A small audio-text matching model, trained from scratch.
Model: 11.9M parameters, log mel input, encoder arch vgg, encoder norm batchnorm, encoder activation gelu, encoder depths [3, 3, 8, 3], fusion encoder width 256, fusion encoder norm rmsnorm.
Training: muon at rate 0.0072, 2800 steps, batches of 64.
Rows from block 2 of the fusion encoder, named by matrix and row number. Rows with one number belong to one attention dimension. Each number is 128 + 32 x the weight over its row's rms, rounded and kept within 0 to 255. All counts start at 0. Numbers have three digits each. After the name is the row's rms in percent of the matrix's.
# v: attention value (fusion_encoder.blocks.2.attn.v.weight, 256x256), inputs 43-85
# proj: attention output (fusion_encoder.blocks.2.attn.proj.weight, 256x256, transposed), outputs 43-85
v.2 094:144150097175150049115134105150114146067143073163147105127167146130115095106089129143114184111170113158153106104125199154119098117
proj.2 096:150084186097116172066159101179097177153162207149113103099135163202141119134104129153094075137125135124126137181153101151187101158
v.3 080:135071075130072089094122051147148140143088155146087159122095173169103156101179137137160053198142159183059129157067170108140165137
proj.3 082:107128147091153118096185191154157077114142105137128140167168175111133150108073086083113166139130051148161138123176108084099146137
v.4 094:156064116136195052087160120161101101070096186094113099199169144165094112141127145142162108193154162150105161124082210077137128129
proj.4 103:137145129060136201186087143172128157162147176148155171085125162179153148141108119097094092054115128061146096173205138137096145132
v.5 118:168165151154189097147103102062152115134166115067130137134164107121135110196082127093159098134161077144176195065143129126170118101
proj.5 118:144163153077122192155165152171102167085105209076089116165127165131101120174125172137139131095097105111143060174145110160109066081
v.6 079:155167130146088147176125125107101115119160070140093154116109102130138103103179149066116197071127150072171132127162086180163160098
proj.6 080:081145065134110115119149186099087105135112152134104154115112153167156159124164120115102092169109104137143176151097124083112111159
v.7 098:083143124100179175116155146162112072183099118119097115149104116100111133169103153083122051101107088134141122142117141181140159123
proj.7 100:101142160159096126186114078140114084144128105113172137131166119106170151110125134097184148114089211153132112113163157126127144122
v.8 087:134103137166156109097150131110187093108125118136140108136119147075113124126085177158147097111135161152115149133119161092123148122
proj.8 092:121099169127109134106151111140142210193136090101188147071112140147146142176041163139133162133125188097141137165136110151116129136
v.9 097:173088137181136104091157159098141111078108183153095079118151159169089096162090075147085151112191191092165181126142168112161110114
proj.9 095:150127107100159201133126107178167094163109143157133163113126112124156160112090139125140081126074150133095112129135145181021111097
v.10 092:151113107170093150085159109145129146167142132163038082103155166120056151100155074147085071123122141120158143125111102151145113153
proj.10 090:104132115122188147119106148178163093187091144184121138121169135113120134093065122124191139137133162168087197087156138119077145108
v.11 078:147193161160115132105218092092119092159119112094148157180138124095178096131119086142109097124079088151141099134115145162114131152
proj.11 076:186142143131109113121084135126140195118130166114117154156179132114101099146115118146168148063130170150161146133140110095140136096
v.12 103:089127135100084140147162146163086170115150191091090166148113170172084148145169128150113141220150079119091144082120172102176110094
proj.12 102:122104063099187103086133125116163104128116091170143143189151110087133145117150104156139078075119087075148145121144109171067135141
v.13 105:137123162110080170119117138097124108101163122201099149122092109140140187134099117150168155104113156122110095160188133115094120118
proj.13 109:123114059104134106095118144144165135132104058138110108104124111161124083084141121177154127220120181137090120109116122125131176122
v.14 102:052094134122102212155088125124128180221118141086127127154094133126111124157126135131143119092119087129119172106128151114155114151
proj.14 104:131158119128183146096121121103180088082118132158157087091098083105118127165214153108130121157114119101120207115112094183138134132
v.15 112:110148129090147147117173146178086127115131169208146137149134162176096145155152111133156076076133147169122094189121155157066172152
proj.15 110:127126116163106171133127155141142083191136083111099159066096097181151093120159123091114145149106097154095079090139156080082103168
v.16 089:138138091125101060174144140162065161149136179114104138104146083144119130104161111113070101112141106088156150084122113129160085137
proj.16 080:116160123130119144092114125128101053161134159188156129162145123074153142139148095100063085173089083150129164085149126164133119129
v.17 083:147115131140092132128148103159053084134122152161133161168129105121080113165132081189123140149130124120164161110088114080174122157
proj.17 087:078166107084137082118166178094177147101132141162138110132126126153141097155165125081077094133129079163104123124169116114122096079
v.18 110:182143104120184072059095148091158088096089115115139112118199095114169115153107139106148125150169125135163092175136115122102086109
proj.18 108:162137186098086182148112088132100171191152183142117130077097130181115171134067122120059184070123131129113105175156146128188159128
v.19 088:061141114066161087153073084179128229180149142104111119141157075106129207138166136092130106189143139142098108115092137101164185135
proj.19 087:116073133128104085151143140089143110130117045082178117102125124121119110127112143159140185072163105102112095147114146120140131141
v.20 087:129082123138111152153155152082173146081139181127100155101123140149158090140101125174094097138169099094087074158173149131112066105
proj.20 090:161068124114142126118120069172172071161139061123134113143120099102134083126121084182153140101119147136141159137062102137109146163
v.21 091:121137099161109118139085118134164130220122113130134066129163157121113170131075179153118083108131117119117182114131136102134073135
proj.21 102:155150129141115186115143110183147090093138186158115111096091117140149135146112135107126117155128102139141137092147148208165133085
v.22 095:134149094108154121077136139181087139144088124162163142141121085106161086099136119179121068084064135106123133127137139117163088175
proj.22 094:118097108137104071150119125147129084121093179122144097155112118133094093142199096066079097090148097161121105089113105078201132139
v.23 068:128107147115160109114106122142142182135137099081152126140141077094134132143160140055179167116102170124155084186091090145115095109
proj.23 069:089151156127072082162103167086061112171127142088133161100113146139156185147065174090106161087155112095093107142134180129189104136
v.24 078:124137140147185100111200098106102152082106109180162097130162135156141115123147109116123110169152160122146091151097116060157155111
proj.24 073:131094103103102131139120101175176129171175175078112168139092142142107135158130122114091153041151104095173079129137161124140067137
v.25 080:135127055105124144140082158137174165207133108175089107112119157086153209109061103146096052112155071093136169062158115124104080160
proj.25 094:148077132136078101103158112094136137053149136119171071157104085115109113113177143164108111161168104104139141149115107167170085100
v.26 078:143086132171119071111148144112187154074094116120156131170126166124152064111161119102080197168117214071111173076149113083117081169
proj.26 080:159148120094103138146101164109100146109167203107110147145140158093125152136097118158166093119170060066180118164075128139089129137
v.27 092:138101094162105137146153127165148113168100118170070069130169138158087153086143039165118086106153131076174158086129101150109061145
proj.27 097:145156089125124108108095165069101154097136141194165120126102142139124107108090168146123086190115138130129179123108114198166100072
v.28 080:162125102123109062095120082101118120178154179113073150129136156147130114156113131167153034177152111150123169057117114069144090116
proj.28 081:137150122027156194087163173132137137077090159164124134138144148165156149106105145110104125140106074094179132135186105133123132094
v.29 125:165091143128157134145152127177164171142178194120092140076115153115122132141095155182125172163154084094100142123113106032173089093
proj.29 121:135111108087142071139137165158161109117087029137124110134166144128194098159112161172202083153172180074108147102117160174093134106
v.30 082:105126120089138121159120066107119181176190133102135150103159158100134141129168125156123115104139069159150116145127152152095122140
proj.30 084:113114126154128084056137153131162130147127082184115126094101104190149134122131185133107121210130126096087161102116109128152087148
v.31 090:183206130161104104097157115093099039115143168176090139140101134162111129169070104202136116151135074202163148124159122157118138128
proj.31 090:166126086072161211089115133190108174101102149155089130109157109186152092110187102134056115139081172140110128147191136076072163117
v.32 067:177025134083149146124107135138122078055142146172106141149152119121096117136100061155147142107171185156134129149070143179101127145
proj.32 070:052114128123125121146125174190187133149065130132155080123122105143178121134150146181170127141133111112113095156146132033105091075
v.33 094:142119117133151130113177142133147134102115169135137162096107118110149190038111098160136156093096189079155095141117146113168198123
proj.33 090:132101102101085159106146174141123101143157092157081157147085046090167114178134128117100113159218133136099152117104112125145076079
v.34 092:197108150143105109105119080135105177091081191138131190126103136116157089143150125130101092159122104131089054137114114088102144133
proj.34 093:076116148157124042144114118200122085148091088143118086121147131139165106117078119074150121144105138119145087092108107072115183123
v.35 105:155140059135156114096124173119143070101115068102099151145119130122180187161166135129067187144110116140151187193073105136131138153
proj.35 094:073155108124167173131071103094093181176183192154145139179141149135128099135160115109083100106069043100114140178137131150194144143
v.36 101:051171141116082124076158200117139106141118049165156102115104057153136199162077102078137196121138112144173157123148109092153120113
proj.36 090:140079161104129169166116077159102116136195166115082131191126144155138103147171114142123134139186133147103146175077116131119098153
v.37 151:148092148067134117136084147182116123089151106114118108107134096147143130117109151134120100146109101080069162156159106144136083146
proj.37 156:191110123100094149150128125049160108139161135113096122189150056094123126163134117151113087062115126129137154185159100128192066096
v.38 102:102138088114145132114137157089113083108097089122136138090134122124182182101159105151123128066109127143181160105127094133145167130
proj.38 097:162148103154164184131126129127103133165153201147113176152089149142151096144160179128095178117154091126121158071103123138126186138
v.39 087:105147155085150111136113163098156115175103090104128119146076149156150139133087159116201197185125160105164137116183129205129118110
proj.39 089:111100098176053155197078119057114131042145183113162128129133079151102179122176102162171076169101106154132133151200110137176124106
v.40 108:163116129200085130157150169091160197164154075119160161151138104112189166146146114122155167195100146169142106113158173125097171145
proj.40 099:113106113140106115117122106191121161083146205133157114156146139170082162090105134108133107179120134153110124169078157115111111186
v.41 081:050156114169120137126104136094122107175114104113151094095144119141145132066140143102085133054133092128176155125134139072193156116
proj.41 080:201161175104154146138191118122089145169165125150100195101088168118159100126115129100080179154150138116129171078088126175118184136
v.42 105:155092056064135132092087155129157116163119062146157158153123131114156193104094108161128152086120134111161105164154157156103158127
proj.42 108:144133137138071096120119180151096139128115153112130149207135145168139113149138125163081071165177157096131143161160099103167092125
v.43 060:148178124137111132095144205118148142135156093126126145098083120131143183082142156117135151169125151071158100126150085112099183144
proj.43 060:165133048100098150177157093090110180137142121138076153142124065137105046143162139190048108090167152114104108101118134121174115158
v.44 063:088142080163151104124099122169085095092190123093161159070138128096160164106156157116113113095096142080178176100118118179131110135
proj.44 064:183166130104206132093140150192159184193136112060065115144106109082139041163111129154101118089174102083129086123086062073078102127
v.45 112:096146201129115150093089160179127126129064097062173156167122136153167115165089175098124174163105102111143188091155127166093094171
proj.45 106:139137137136117054135127173098138106071199107150133116085154169190067145124121046148155066108131119149110102131146036132118192159
v.46 078:136135110132123109143179162137166158119150131131139147109100122102158197135148163106198169145098145066156096106159142181128132136
proj.46 080:126079104081067160138114099063130146099163170131156106112171051096080135154160073112119085161139139148107134191144117189182082134
v.47 094:097127157141102099162130135160091103177159121106177079161082158172186087105089148082171120105168097123111166123148106164152102097
proj.47 105:129144169133143130164088027135111125142084159140122118111153115133143185103114120168086099154109167148153101144098125095106168139
v.48 107:144129116079196126121153140120168114143100030109104102115130131178099145097094111087124139145132148119145147195124115104170105100
proj.48 116:102118119124104159158140165077092129110180132106078137132118142112134075200138147176121126130128110080116145135147131170160076147
v.49 082:129172157118144116120120083137169167137118138129112151084148143161122128133144128126153132178079149116120125134146081107133073142
proj.49 079:143139142158096133074132181112125077079148150110160110159131117135121189135134141135233126118165120141149116111139116124144126138
v.50 080:110165107133129148090116123160128116072183190116128131094123088122158160120061115117162118126167093113117111063168120222160108077
proj.50 084:146073147106148150137085177200182116099107106107136044157163088108122084155155085165159065145111117162097106166111101088125076119
v.51 096:121124092170125108114089086108125105082177143182047086151146166133159108138155119113121137082163116147086161171092137107133052147
proj.51 094:175166141109227156134084089104171135168090143092139134075130163094127092112117113143162153106053109107090090125150124113110125172
v.52 110:090093174132139098158184151180139153187155166116158085154118181140116153086136206143122091124101157131154091140107143113164152145
proj.52 108:121136125122091090174169145187131108071137107146106132141126114158128151158105096088077113168211117114114099134136113130120096143
v.53 077:117111108085162134118126165131104154138165065080163162082131133103067149167112112171114135160120175093138160105108144125081113159
proj.53 075:119127107145108111130165136126134165194113144090101126132123136109099109116134135114144123091170082117131181117201127111135115101
v.54 112:123174114172138151094150157081118086143127135097106151069121088071160121123122079127101157143133208135162172151095111081144150118
proj.54 104:110099131129157178129070099120126170142173153145058130124133117132105140136154146120148174124131087123126123144141157135139100064
v.55 070:184100115114105134142091052144110151084121163094153137154177132131107116176163123167079160142156090137070115130118102169102168117
proj.55 074:137196113153182090116164177128156119150060074138140084086105173119117113061080116103083150117061098142155153114160149068103156100
v.56 106:098101204097114112165083112143092157087116132062132167117178093076126086136116205148123083172122096114086127122135157190121142097
proj.56 099:147099117153160153164139140096173129086172165156140124200146094153055120139146107119108113171090114185116098146083095113085139117
v.57 080:138099169173101064110088070167071144094168134121117145156172138134173102113127133153101123144126090148067144110139133154140094125
proj.57 079:157194153120198082101129128195147096149095087148156095138141114120148154109098130108097058154087147129126070158107075080078094142
v.58 062:051157152155108089065109156172116092113166101148077065135150127077192167151130144098113170122117118147190149107122158156107136142
proj.58 059:180115119123158095088139111160146122134142126158126204102138168120088142124109061107135114057146078126073106096104107160126074145
v.59 108:180121106072144215139101134140140097118088114077136126162121140151116056157121083137059088117158052139036138142142090125127113117
proj.59 101:112139149149117101118095113079129115143142098131154097140174143128163159134118161098048144100070127145135155118147168160184176135
v.60 091:128154155130145159168169123169076138102116173084100164119102095141176104155087143157107132181115082123107113112131103176139106130
proj.60 090:095122135138103176088064148084179083053182157099148069193163074138111160133156110123131087099112122160177115181158088156158149102
v.61 062:120135116064095180115119171088174137163101053080134142131134136110134124162094140138159111148138174100116178128118117107084116173
proj.61 058:170128084106108136151124125049133158128150182111115147113171124117105161096125120127065202104117038113097188113166171094124113136
v.62 073:127151092160118118121135140082139115123100088164093148169077169118124182156096116111145222148151146143168120098145138114145121073
proj.62 066:133124091149181151131080151121125094103115158128164131135102119109134120138167119184166142171109093104102152160135118168183144160
v.63 108:154129082139140107140182154131157150152082099163117139082120146145083145123183123128109175158131136144193083155125163078178150110
proj.63 114:146172090133129154095136148065103079154155134110120190146113094111148137160134136126095113113192116076118136183107164181157107158
v.64 095:096158151107135184086175152181126174191110109121151100111183100197177181105165130129109168135172112135138125150061147185107178104
proj.64 092:114159149136176163171124149152119110079169152099110107110103125130092131145151178182124127210125127106092143145138087138120104154
v.65 108:094153119138103189090176162137100171163118150080126192105082102128102124133093150129146148119088149126110150169113183150162130142
proj.65 109:083150094181158096172072118104126075125150076103082132163123151117146085140119167107152163135137108173148132118180072134209152086
v.66 059:158120136152131121150127147127130174122174099168123124131151159081147177143106148131045147125126116131122158105165164149111170152
proj.66 062:125055117137123133157109132121051141088107099114102128127100091079142139089102107155192156090118113124154097141026176151108128091
v.67 074:193117143075148091184082142133205148145123141133178097102128088098104111138114119139142096120136100141116138099126118136171122126
proj.67 072:118128127178084106113154096142100145135095113115142158144156159128123146136124166154140176179074197171110155141189133102126086084
v.68 083:165125142154066172147137131072090145151072153108183141154085108156078081104165145125100170085120108145139095061109097110168173136
proj.68 091:118140103111170089098130093152142108081118169123084091132088114087122157087119139140170165175121160094135102104192074112115083102
v.69 084:136107119166158119154119127143107123084191104126166109162103136084146124168141117117092075102090094129120109142179176165174125181
proj.69 079:152104123116133148156090092206137150169136110119131213114170096090121129090118148111154143093152178171131166127047181064070146078
v.70 093:139152119103056105124162114161130133181162156063073178133117179113164108140109124143094157180152145087091161131127114110151121070
proj.70 097:101133122095164154162108127110108151128119083123113071112169138103201133082094120144148097015116150127135133130145094168159149089
v.71 080:141141164160160104151122122109134149148107120119115102125104124106164127151095111139158144203133089160106137118138119155104120152
proj.71 090:138136122125048093113139135128122164112103070150147163088207205189079140091089128172045121137147137157104140151154139124145189160
v.72 066:103130129151134129133155141072072217099115128086098185121120115148124128138124131109102134137168208087203087125182185206153105158
proj.72 064:111106098134118112147115113121146104123161089179122081153164105071128118099147126130136155080137138130183108151100122097140161123
v.73 061:143141141111119196110145170127118156084118101138086099140139131151101170171130154221120183158121150154151119140096094098066176114
proj.73 063:091141097197180111143133160076166095107178158117126097157120159117088125107146130109090140073137140152083098117205125152136096180
v.74 104:115135120081140113060158147144131155124139132117066194129106188113158145119119131144141092135117167142107130198162120110132126125
proj.74 104:085149090151167123168111145118143114111138103081134066124134129161098162149175086100126112100087118147147141165120072113143159127
v.75 084:143139185153115176188113101113122131131175176145122083109057153143153082128128117113069133128159099087084152105110123113122155144
proj.75 083:164090117116203115130180157149175150137076106118126127165135141163151159081141130158126145165122186122139177103158107100080136128
v.76 084:132112177144156088117114123141099136140107147132152135136164149163110115171119149104179106141144153130101144109177125145105105191
proj.76 085:106161063130085210076156167073144125130145130165066172057134097177148177152173148139083129100100121088169066221141120166136147133
v.77 061:125117144103169161126114104066106178060148120133135121136119109103102121104119175172126059081032179135148071171130127094161146183
proj.77 064:095125109150120134097109123100144117100162159153132128163142035125082186168153082093184199160143125083136156159141137129118092060
v.78 098:112106100058134140141149105151138134127136162166112091132136116084131172127080115096067139097150079154122191115057106120120087087
proj.78 114:176100152132204106166142168134121102116075163093136106111095155066192133069116160143154117117121113103143146105121120130170113137
v.79 083:094174112098117171137168134130105167153127107105159141117127149136089122114126196140181130053099120169151076150079078056154142113
proj.79 080:093098107160182147092076148087151084131201163128126122145082098093061077168102129066138174195158125118132188094132172181130110146
v.80 119:129130131040105105145104109119175155143096156157116096098094113150175162143074122119087111140166139186127153155114112098080102105
proj.80 125:093086135147169159167174161106164081066104184115103123155149142149171181163141124112151130094102132077125093088171142180125092124
v.81 080:139100072171159152113149121116070078094198135146129121152097135066133085140077126120142081095080197093157106152098181117157138123
proj.81 077:146133169096133147132060112095087158161143128202153146136102053123168073117122164094166118138178089090160196151051096122106135080
v.82 081:179107104153169049141106149130102118123103082154162093115155093112175159110099096166132111126153076173132073078119118182086120121
proj.82 074:141102131116098137120122091192137155139082127133141163076120146149074136098118159100103135179095179101116210152172120062120110103
v.83 096:091167082070119143089119141138152148105106092099170104146189147132141193045155097143122127111082135179108121126080073097103131103
proj.83 097:154081157130160108142123154138168108163126169131120107159129154066083085106085153147158097186080108073133142087144128135133110166
v.84 112:137134092114087144113050152173196070135136156099176105145151121122134111102161110133138143153090054128090177105111093095110124136
proj.84 097:138146175126178113147155123207120146148067186107115170170103182092099115097118114122167109158093128161082138037117105104067091141
v.85 083:097144116111054139098088120118162102144127100100176094143154144176135102042187099112107200143103085085098122094121120103127134116
proj.85 079:173132180105112062123142135183146138164099168090104122188093131114051110092111072181122104139161135145088130075125113089086118195
v.86 089:146148159110123167126189117120117149180101133127116091118111135193136108115124143123147135123158084130148142088076084099115175080
proj.86 088:098155082126161106070161103117150106155106124107139135085056147187142139144171176149047140155110135114091164144184137200128104179
v.87 089:135150153124146127134169143156144134072156116136163078116136035082227164132100113113056146141126140106198138130120188211158122128
proj.87 084:161108121087107102206116156171118167134114127130148149119127108095139182126159193122188162165102128136089142169100170072134119069
v.88 070:134142149120082117112140158142114170139133116109118094169162127164131143102148180158128114137112106179139145118094109125114135108
proj.88 065:165118129134165149095109096124175112121149181129131146078117123133110095122133144082026142089125097165112170076163114125093103224
v.89 094:148095096156085093120137097142146148100116122158122094198139145088159135120131127108110168126089024147064139117140076116128144122
proj.89 092:162124140074120109099118144144167133126107136045142167117119097143099155063123058118133119106126144153111128135104137133141084157
v.90 105:191162163161147144133169128134108148191125161103090112082038177129170136125135171173095143126145159122175062143086138147192208091
proj.90 104:152110157131113107183112117110093125132121145188112079147129092103118145153130129140133185162135151101167161121148121131135142128
v.91 115:138099180052156101158107145130188105079091107152114102110140113103148136144096126102121160182195143155121142163140154174101124105
proj.91 123:116100116162131134159183184144134144108123128110149122107163138164188160153197132164100106097118128113131078180142125144165125149
v.92 088:122153157141099130167156111165094127145096136135142126117063122145178137141107142092115146106170097119147132144125173171151117105
proj.92 086:159070099125173128162126183109108107125108168171134118098147112122169138082144132092155160143108075104149169153132114131150132143
v.93 079:152093158171190126115169110119111125117197175125088100119120096076137123106123161108093100141091153111132142157047175137140159137
proj.93 074:127188175134133113155095107138093159156081116121135155075091123134139162139097157096120163153130157110134170126112105127131094125
v.94 085:076100147203107086114116191094117100180099093120115108170152120114164132119133098180120189164188143065142091139106104052057142126
proj.94 088:130136132163063162098117088176161092098131178154138121146094091181072096141167141118109156118155151123128147109114148151122150120
v.95 098:109128101115065106123130158127137182057139110148121168128183125133186154146186143136135166171137106153109154118153133174106104140
proj.95 116:126138109134190147178130155145119124101105124102079098129145159080099136069127113138181089100120145123155100169124066138156117151
v.96 116:135139104126108110120122118137133055143085150148105141112118130125135140153131067131112143130102153124162123141122202096146135159
proj.96 115:156115154119152130159176126094124203090151107109141106068121115078166146116095123130108115137054101084115151170141141094105150124
v.97 093:129174130135164096143106155096157110136143173126118134125166161101163110127159121141155126100174163101101150153211110100131100117
proj.97 088:116134104168159135106129131123116071088085123127099115126120137153111074140107117100130141108079104173132138106057191172136118152
v.98 130:166105145122124154091084194145127185152080133143121086133096108137195139012124125158088206106092113109122110155154166159126125113
proj.98 126:169165072091085096191076042103126137113156115080138159155113118136196141063117126085117121170143117117109204144134120112093170124
v.99 106:107115112091112163118172101130084096133097084142123114139155070229081131127154145178139142177157138173109125157137082149074155149
proj.99 113:096110117163139119191084083096145146177152199119136138198098108050148175096192109053113129090112176101127122115154147111107143114
v.100 087:053138125167162096165150153101156183104107135126106078056080130106115091096110195053144155063091084144105112087146159133126149173
proj.100 092:183096141074111126029134163126120098145125148077160161122163141127069140191114114077130109164112116192131057142164140168151201160
v.101 111:149120106125062198123168116164131115134094133115117165184117083175142100085137130126122140147165065130123095136114014140161053127
proj.101 110:096150118129110084191067104095138127126154104190102112107084104093159162087185144171105144093112160131107126134169126096118105113
v.102 092:098147106147156160094135077100119134114198089039149141127179140084048123076086143116135113120130148121122089139154151116148195142
proj.102 092:156125123133148088038118175192120087154175135203121128144154150147127123136145087132186117093135149166160097123105117092167112107
v.103 116:090106189111157115079140090093112084134081178123121139140104163177122157201093134179143144087175165111106095116162104148133147097
proj.103 109:123138142133162199098106091095108062120057137138160172089150133107153109102132123103119099107105102109118105109133167161082184162
v.104 106:084098138148204145080132075077154073096069160116141124192148152143106132135133127178086121116089129083107119120146158141135185160
proj.104 108:063105109177155138114123094140100134152104091115155154097124119104122177101118126136157111149134131137132094147118080152093119115
v.105 095:142150126108119110112190133187156177129086041094103116117133145122125104066196126144108125117111117176115108171146068168133191106
proj.105 100:151167069171124110191126122111090145160187165173148133152137144123109125185104118098107190126213132165166170097072152149143104169
v.106 106:130146087176121130143125166094132109114128168110076152113100151128171127128125095133152112071090028150134079100100123154099153159
proj.106 106:139101101085141127128148127145099136086123143095127093126135148125139138158143088070060120104103137152158119135131149129141150147
v.107 089:108152128089143141128114113143152145144115128119088139124112115163107115130132153169101055158098244132138193148154138091183155160
proj.107 095:142140066137155146134099114095102162156156163184112097114129138099098113200135134131112160109175128141164121079070123177131094091
v.108 109:160112181150140201123099108125148138168144179135147113105137132086193140118084134086152126120069104139112162095144147159197126075
proj.108 110:123040132131103112077081117112123127075159091125142087142158104140113147119165090117195112186169087101145061145091126159112108104
v.109 099:153136068156158105124126181112101129132146150067098156201116131087096124122135111102163162143220131103119040133126121068095085090
proj.109 099:111147198148139142107106125142155098038099089170124104137088122170156145116090116164096113061074179165137109129141130110149109114
v.110 097:170085139084176106174185178142157161145156093091130125093117117083141142109101106087150192147107115148088168126078104150092154119
proj.110 102:060130182153103113119175176147161110081060124112134179231066117177096103133096127159078147172132095168138124153122176160146104158
v.111 104:101142104104175090135175133147154145138149165144204152073099135160120172174115140147135142139092085152140102109115111136145137110
proj.111 107:179104091126132132143170166112139110132142099135097127177118153142072063118134121117142124137170196138127156116143171122195120186
v.112 123:139151170144160126110106159168087166138117116085170179157145121179125126145106120201061113182076144107116150160144039128148132102
proj.112 114:076114106185175132155084061136146081105132149148067110132107185116196109080125147116195171075205145124117069157114191135167112140
v.113 109:191119164176108175112102143146140197103148116131151103037117125127187082146101144108116162106066162102159129135023102165147081101
proj.113 116:125137196063120066173129141080166105146147181116130133155160183126135097130141093097145127146190082108135166139134179125132076166
v.114 117:119146120053110156126137109111111117133148136090098166073136116076094126085125082099214142097089088120163104140105116130102158153
proj.114 127:184144093121091124133171151146115171153126111131130153117122133176150136146094164162138121200130129144171169119062142116123075124
v.115 109:126130153141131140134126156153170123108128168097144169137128089076154114072169149082168154109112127129141108118142133143138102144
proj.115 113:145159093114095143190083118092098200094150138139145132129110122148138149125135110081066120167113092132152194114051110113163160116
v.116 079:093145178172148104154149117165173121161185159146104097086132130113136139192167124078114110097138225147115094136127180133168158124
proj.116 094:152110156050150179076122118096112143095121090094181160185172081123096137095130087108071066134195084094143138108093117126125141169
v.117 114:107148111130098119122129144105170118103129156087101105124133164152115105088120155088192148133156102187163067066105126039089119114
proj.117 121:149083199111078101130180199119124081116097084122124093137071096157108173128129085153072185143067085136099133148108140169154064192
v.118 089:123117183106103144145139109155109116086122145134052179107106139117103165163152059074125121128146184108108118148126166176170187173
proj.118 096:128175167106160157137122131116160128129098114120187193129190125161123128130137109133070072102169088070144163084128113089109148069
v.119 108:135154101144145112146110116136116179108209052115101149089124124073094121077177097119136093112152161102122114174160196115115188119
proj.119 112:151141165144103112068157167176130101112122106143145116190144146182131080164070135158156099121122143174181131107049095123109102118
v.120 107:107133106143146174149122098141076083133074094119138121179144152139094101120149111136162160111105094116165115115124094169126112144
proj.120 112:120137081163109123180080136129074186135194108124136124111127139089188205132141170149140144120112104150075118155144148108160159108
v.121 126:137091104143114145083164076060123147118126088148135146167114151122150127107108132191105111144104113165081140038127107102094097132
proj.121 135:136124129162136117096142103162180104209107106095101132113115149143149134139112159107211149112102172131153153099143090134145106105
v.122 112:162141127149107131170140146108131168104140155114065149138139138097143179127133150135111155120151103101128147131143211134119098105
proj.122 102:075127150130142121146119144104177145089073109125130164114169092158089114134081055120142131092177166121093172141107217153114101140
v.123 086:166130123126118147174128126097074098129128109124108149116144083137122134145127069105122129102147175042148122190140041146129153165
proj.123 090:109167122170127148103174122110117173078167133115144147120138127103139105115129128153135142210105129162112195136112113139095195128
v.124 140:098140181068130073162134155193151119104095160166134172150066154110133086163137110096145070122152159139094111166128165112152122109
proj.124 156:157108148128129154077109087120141090104054107148130128124126127148106124144086112167097085107139021112156043093111125159101101108
v.125 092:137099095127066213124157162144119187102117139160116137114113089142169086097144122074122169170129095138133134185123100157161135130
proj.125 087:149142165101136092091033096109129118128197149118121091203137129083106132143172127083136090075152144097120144121125095105074141112
v.126 097:094171175141173103145107180200135150160133120064118124141161172054171148089164079101158082116134210126153148175145168076117186121
proj.126 097:139141155166068164065146123134167100086127086121139149118181103193098105154090097158109118174144061156131098096042111171124103105
v.127 130:133134098139127096186113150133132111131085117183122102152103096135136116128174157072082176100118180154115145170134047108075065148
proj.127 130:116118119132099170095121087127139108097192147096121105135121131160120135144106188116178147133152119091106104141156146165145142084
v.128 090:193112120131069135167136150145130078186147131122159131186080132107115110133173129193120116099107087210126097105106137120119156166
proj.128 084:177101135148132088195108177073147060182117040154128131160116161159101127141117139096132151195154075101158187118143139118162122148
v.129 090:134114155154119117130148114163114223187178098097119123121190149169113057162176183088094115102157090165128113098116172151151171110
proj.129 091:152163168123132144098144149073101125157101136186150085133098116125094162122120167146125166142093174147105112115133098118092140079
v.130 102:104154155100103100129090119082156167128143089071163136039200067159171166102094094073132151103136106040104157144201067213126125143
proj.130 111:135139162100138160119152153144135135198099149134106092182153081113140139127145108166208070126129167154126137145123092105155106121
v.131 090:086136151086074135120111172144132136159124193144122089109082174168177125168125153117097136176110181164168143137167135033110154092
proj.131 088:155125132118088101118128096095100203125164121130107116134075152116089134103121134120086155130084129135046149107106110166102065158
v.132 099:093145147093161117148133109175149079120134131164092105124135169106140100160132146113080155118143103162162100160087158133132127137
proj.132 099:122141116122067204115130167112063085140152130127078189135074135143146201116143176124110118175128067159092141129102130165074117114
v.133 095:175048108095085155109112125152113050116122076178088078101121140151079144115062107093080161055162073100149122124060158135109097121
proj.133 088:085090170117155088149147118144112157151169081110166146159120162114181156104143193147088144207120170139089124163147124179186094072
v.134 088:102133185165075104126136151098133136176159178128186149136129116133169121154213113145145136127140134117117129137204095144176083162
proj.134 084:173111111076139106060123109113131140174093118112130116075154091147114170093148094114113114051090143152127136166084097099099174204
v.135 105:168144141157138141155176138148117081110137094109176098165117148110112133102128123181210159141145153151130085066107137066076104069
proj.135 099:100081095145126114113153169155111070113096119134125164079198168137168098124086124094140085149133055101156153104138197162150110187
v.136 081:150085143071133111101098126186099118126101137196106063196118105095169096086092109183103092135075108139145102166115117105104171119
proj.136 082:102153153129033123174135121085140135128163068108093182139095140116127111164153123133081156149110136087097122104127151092146060138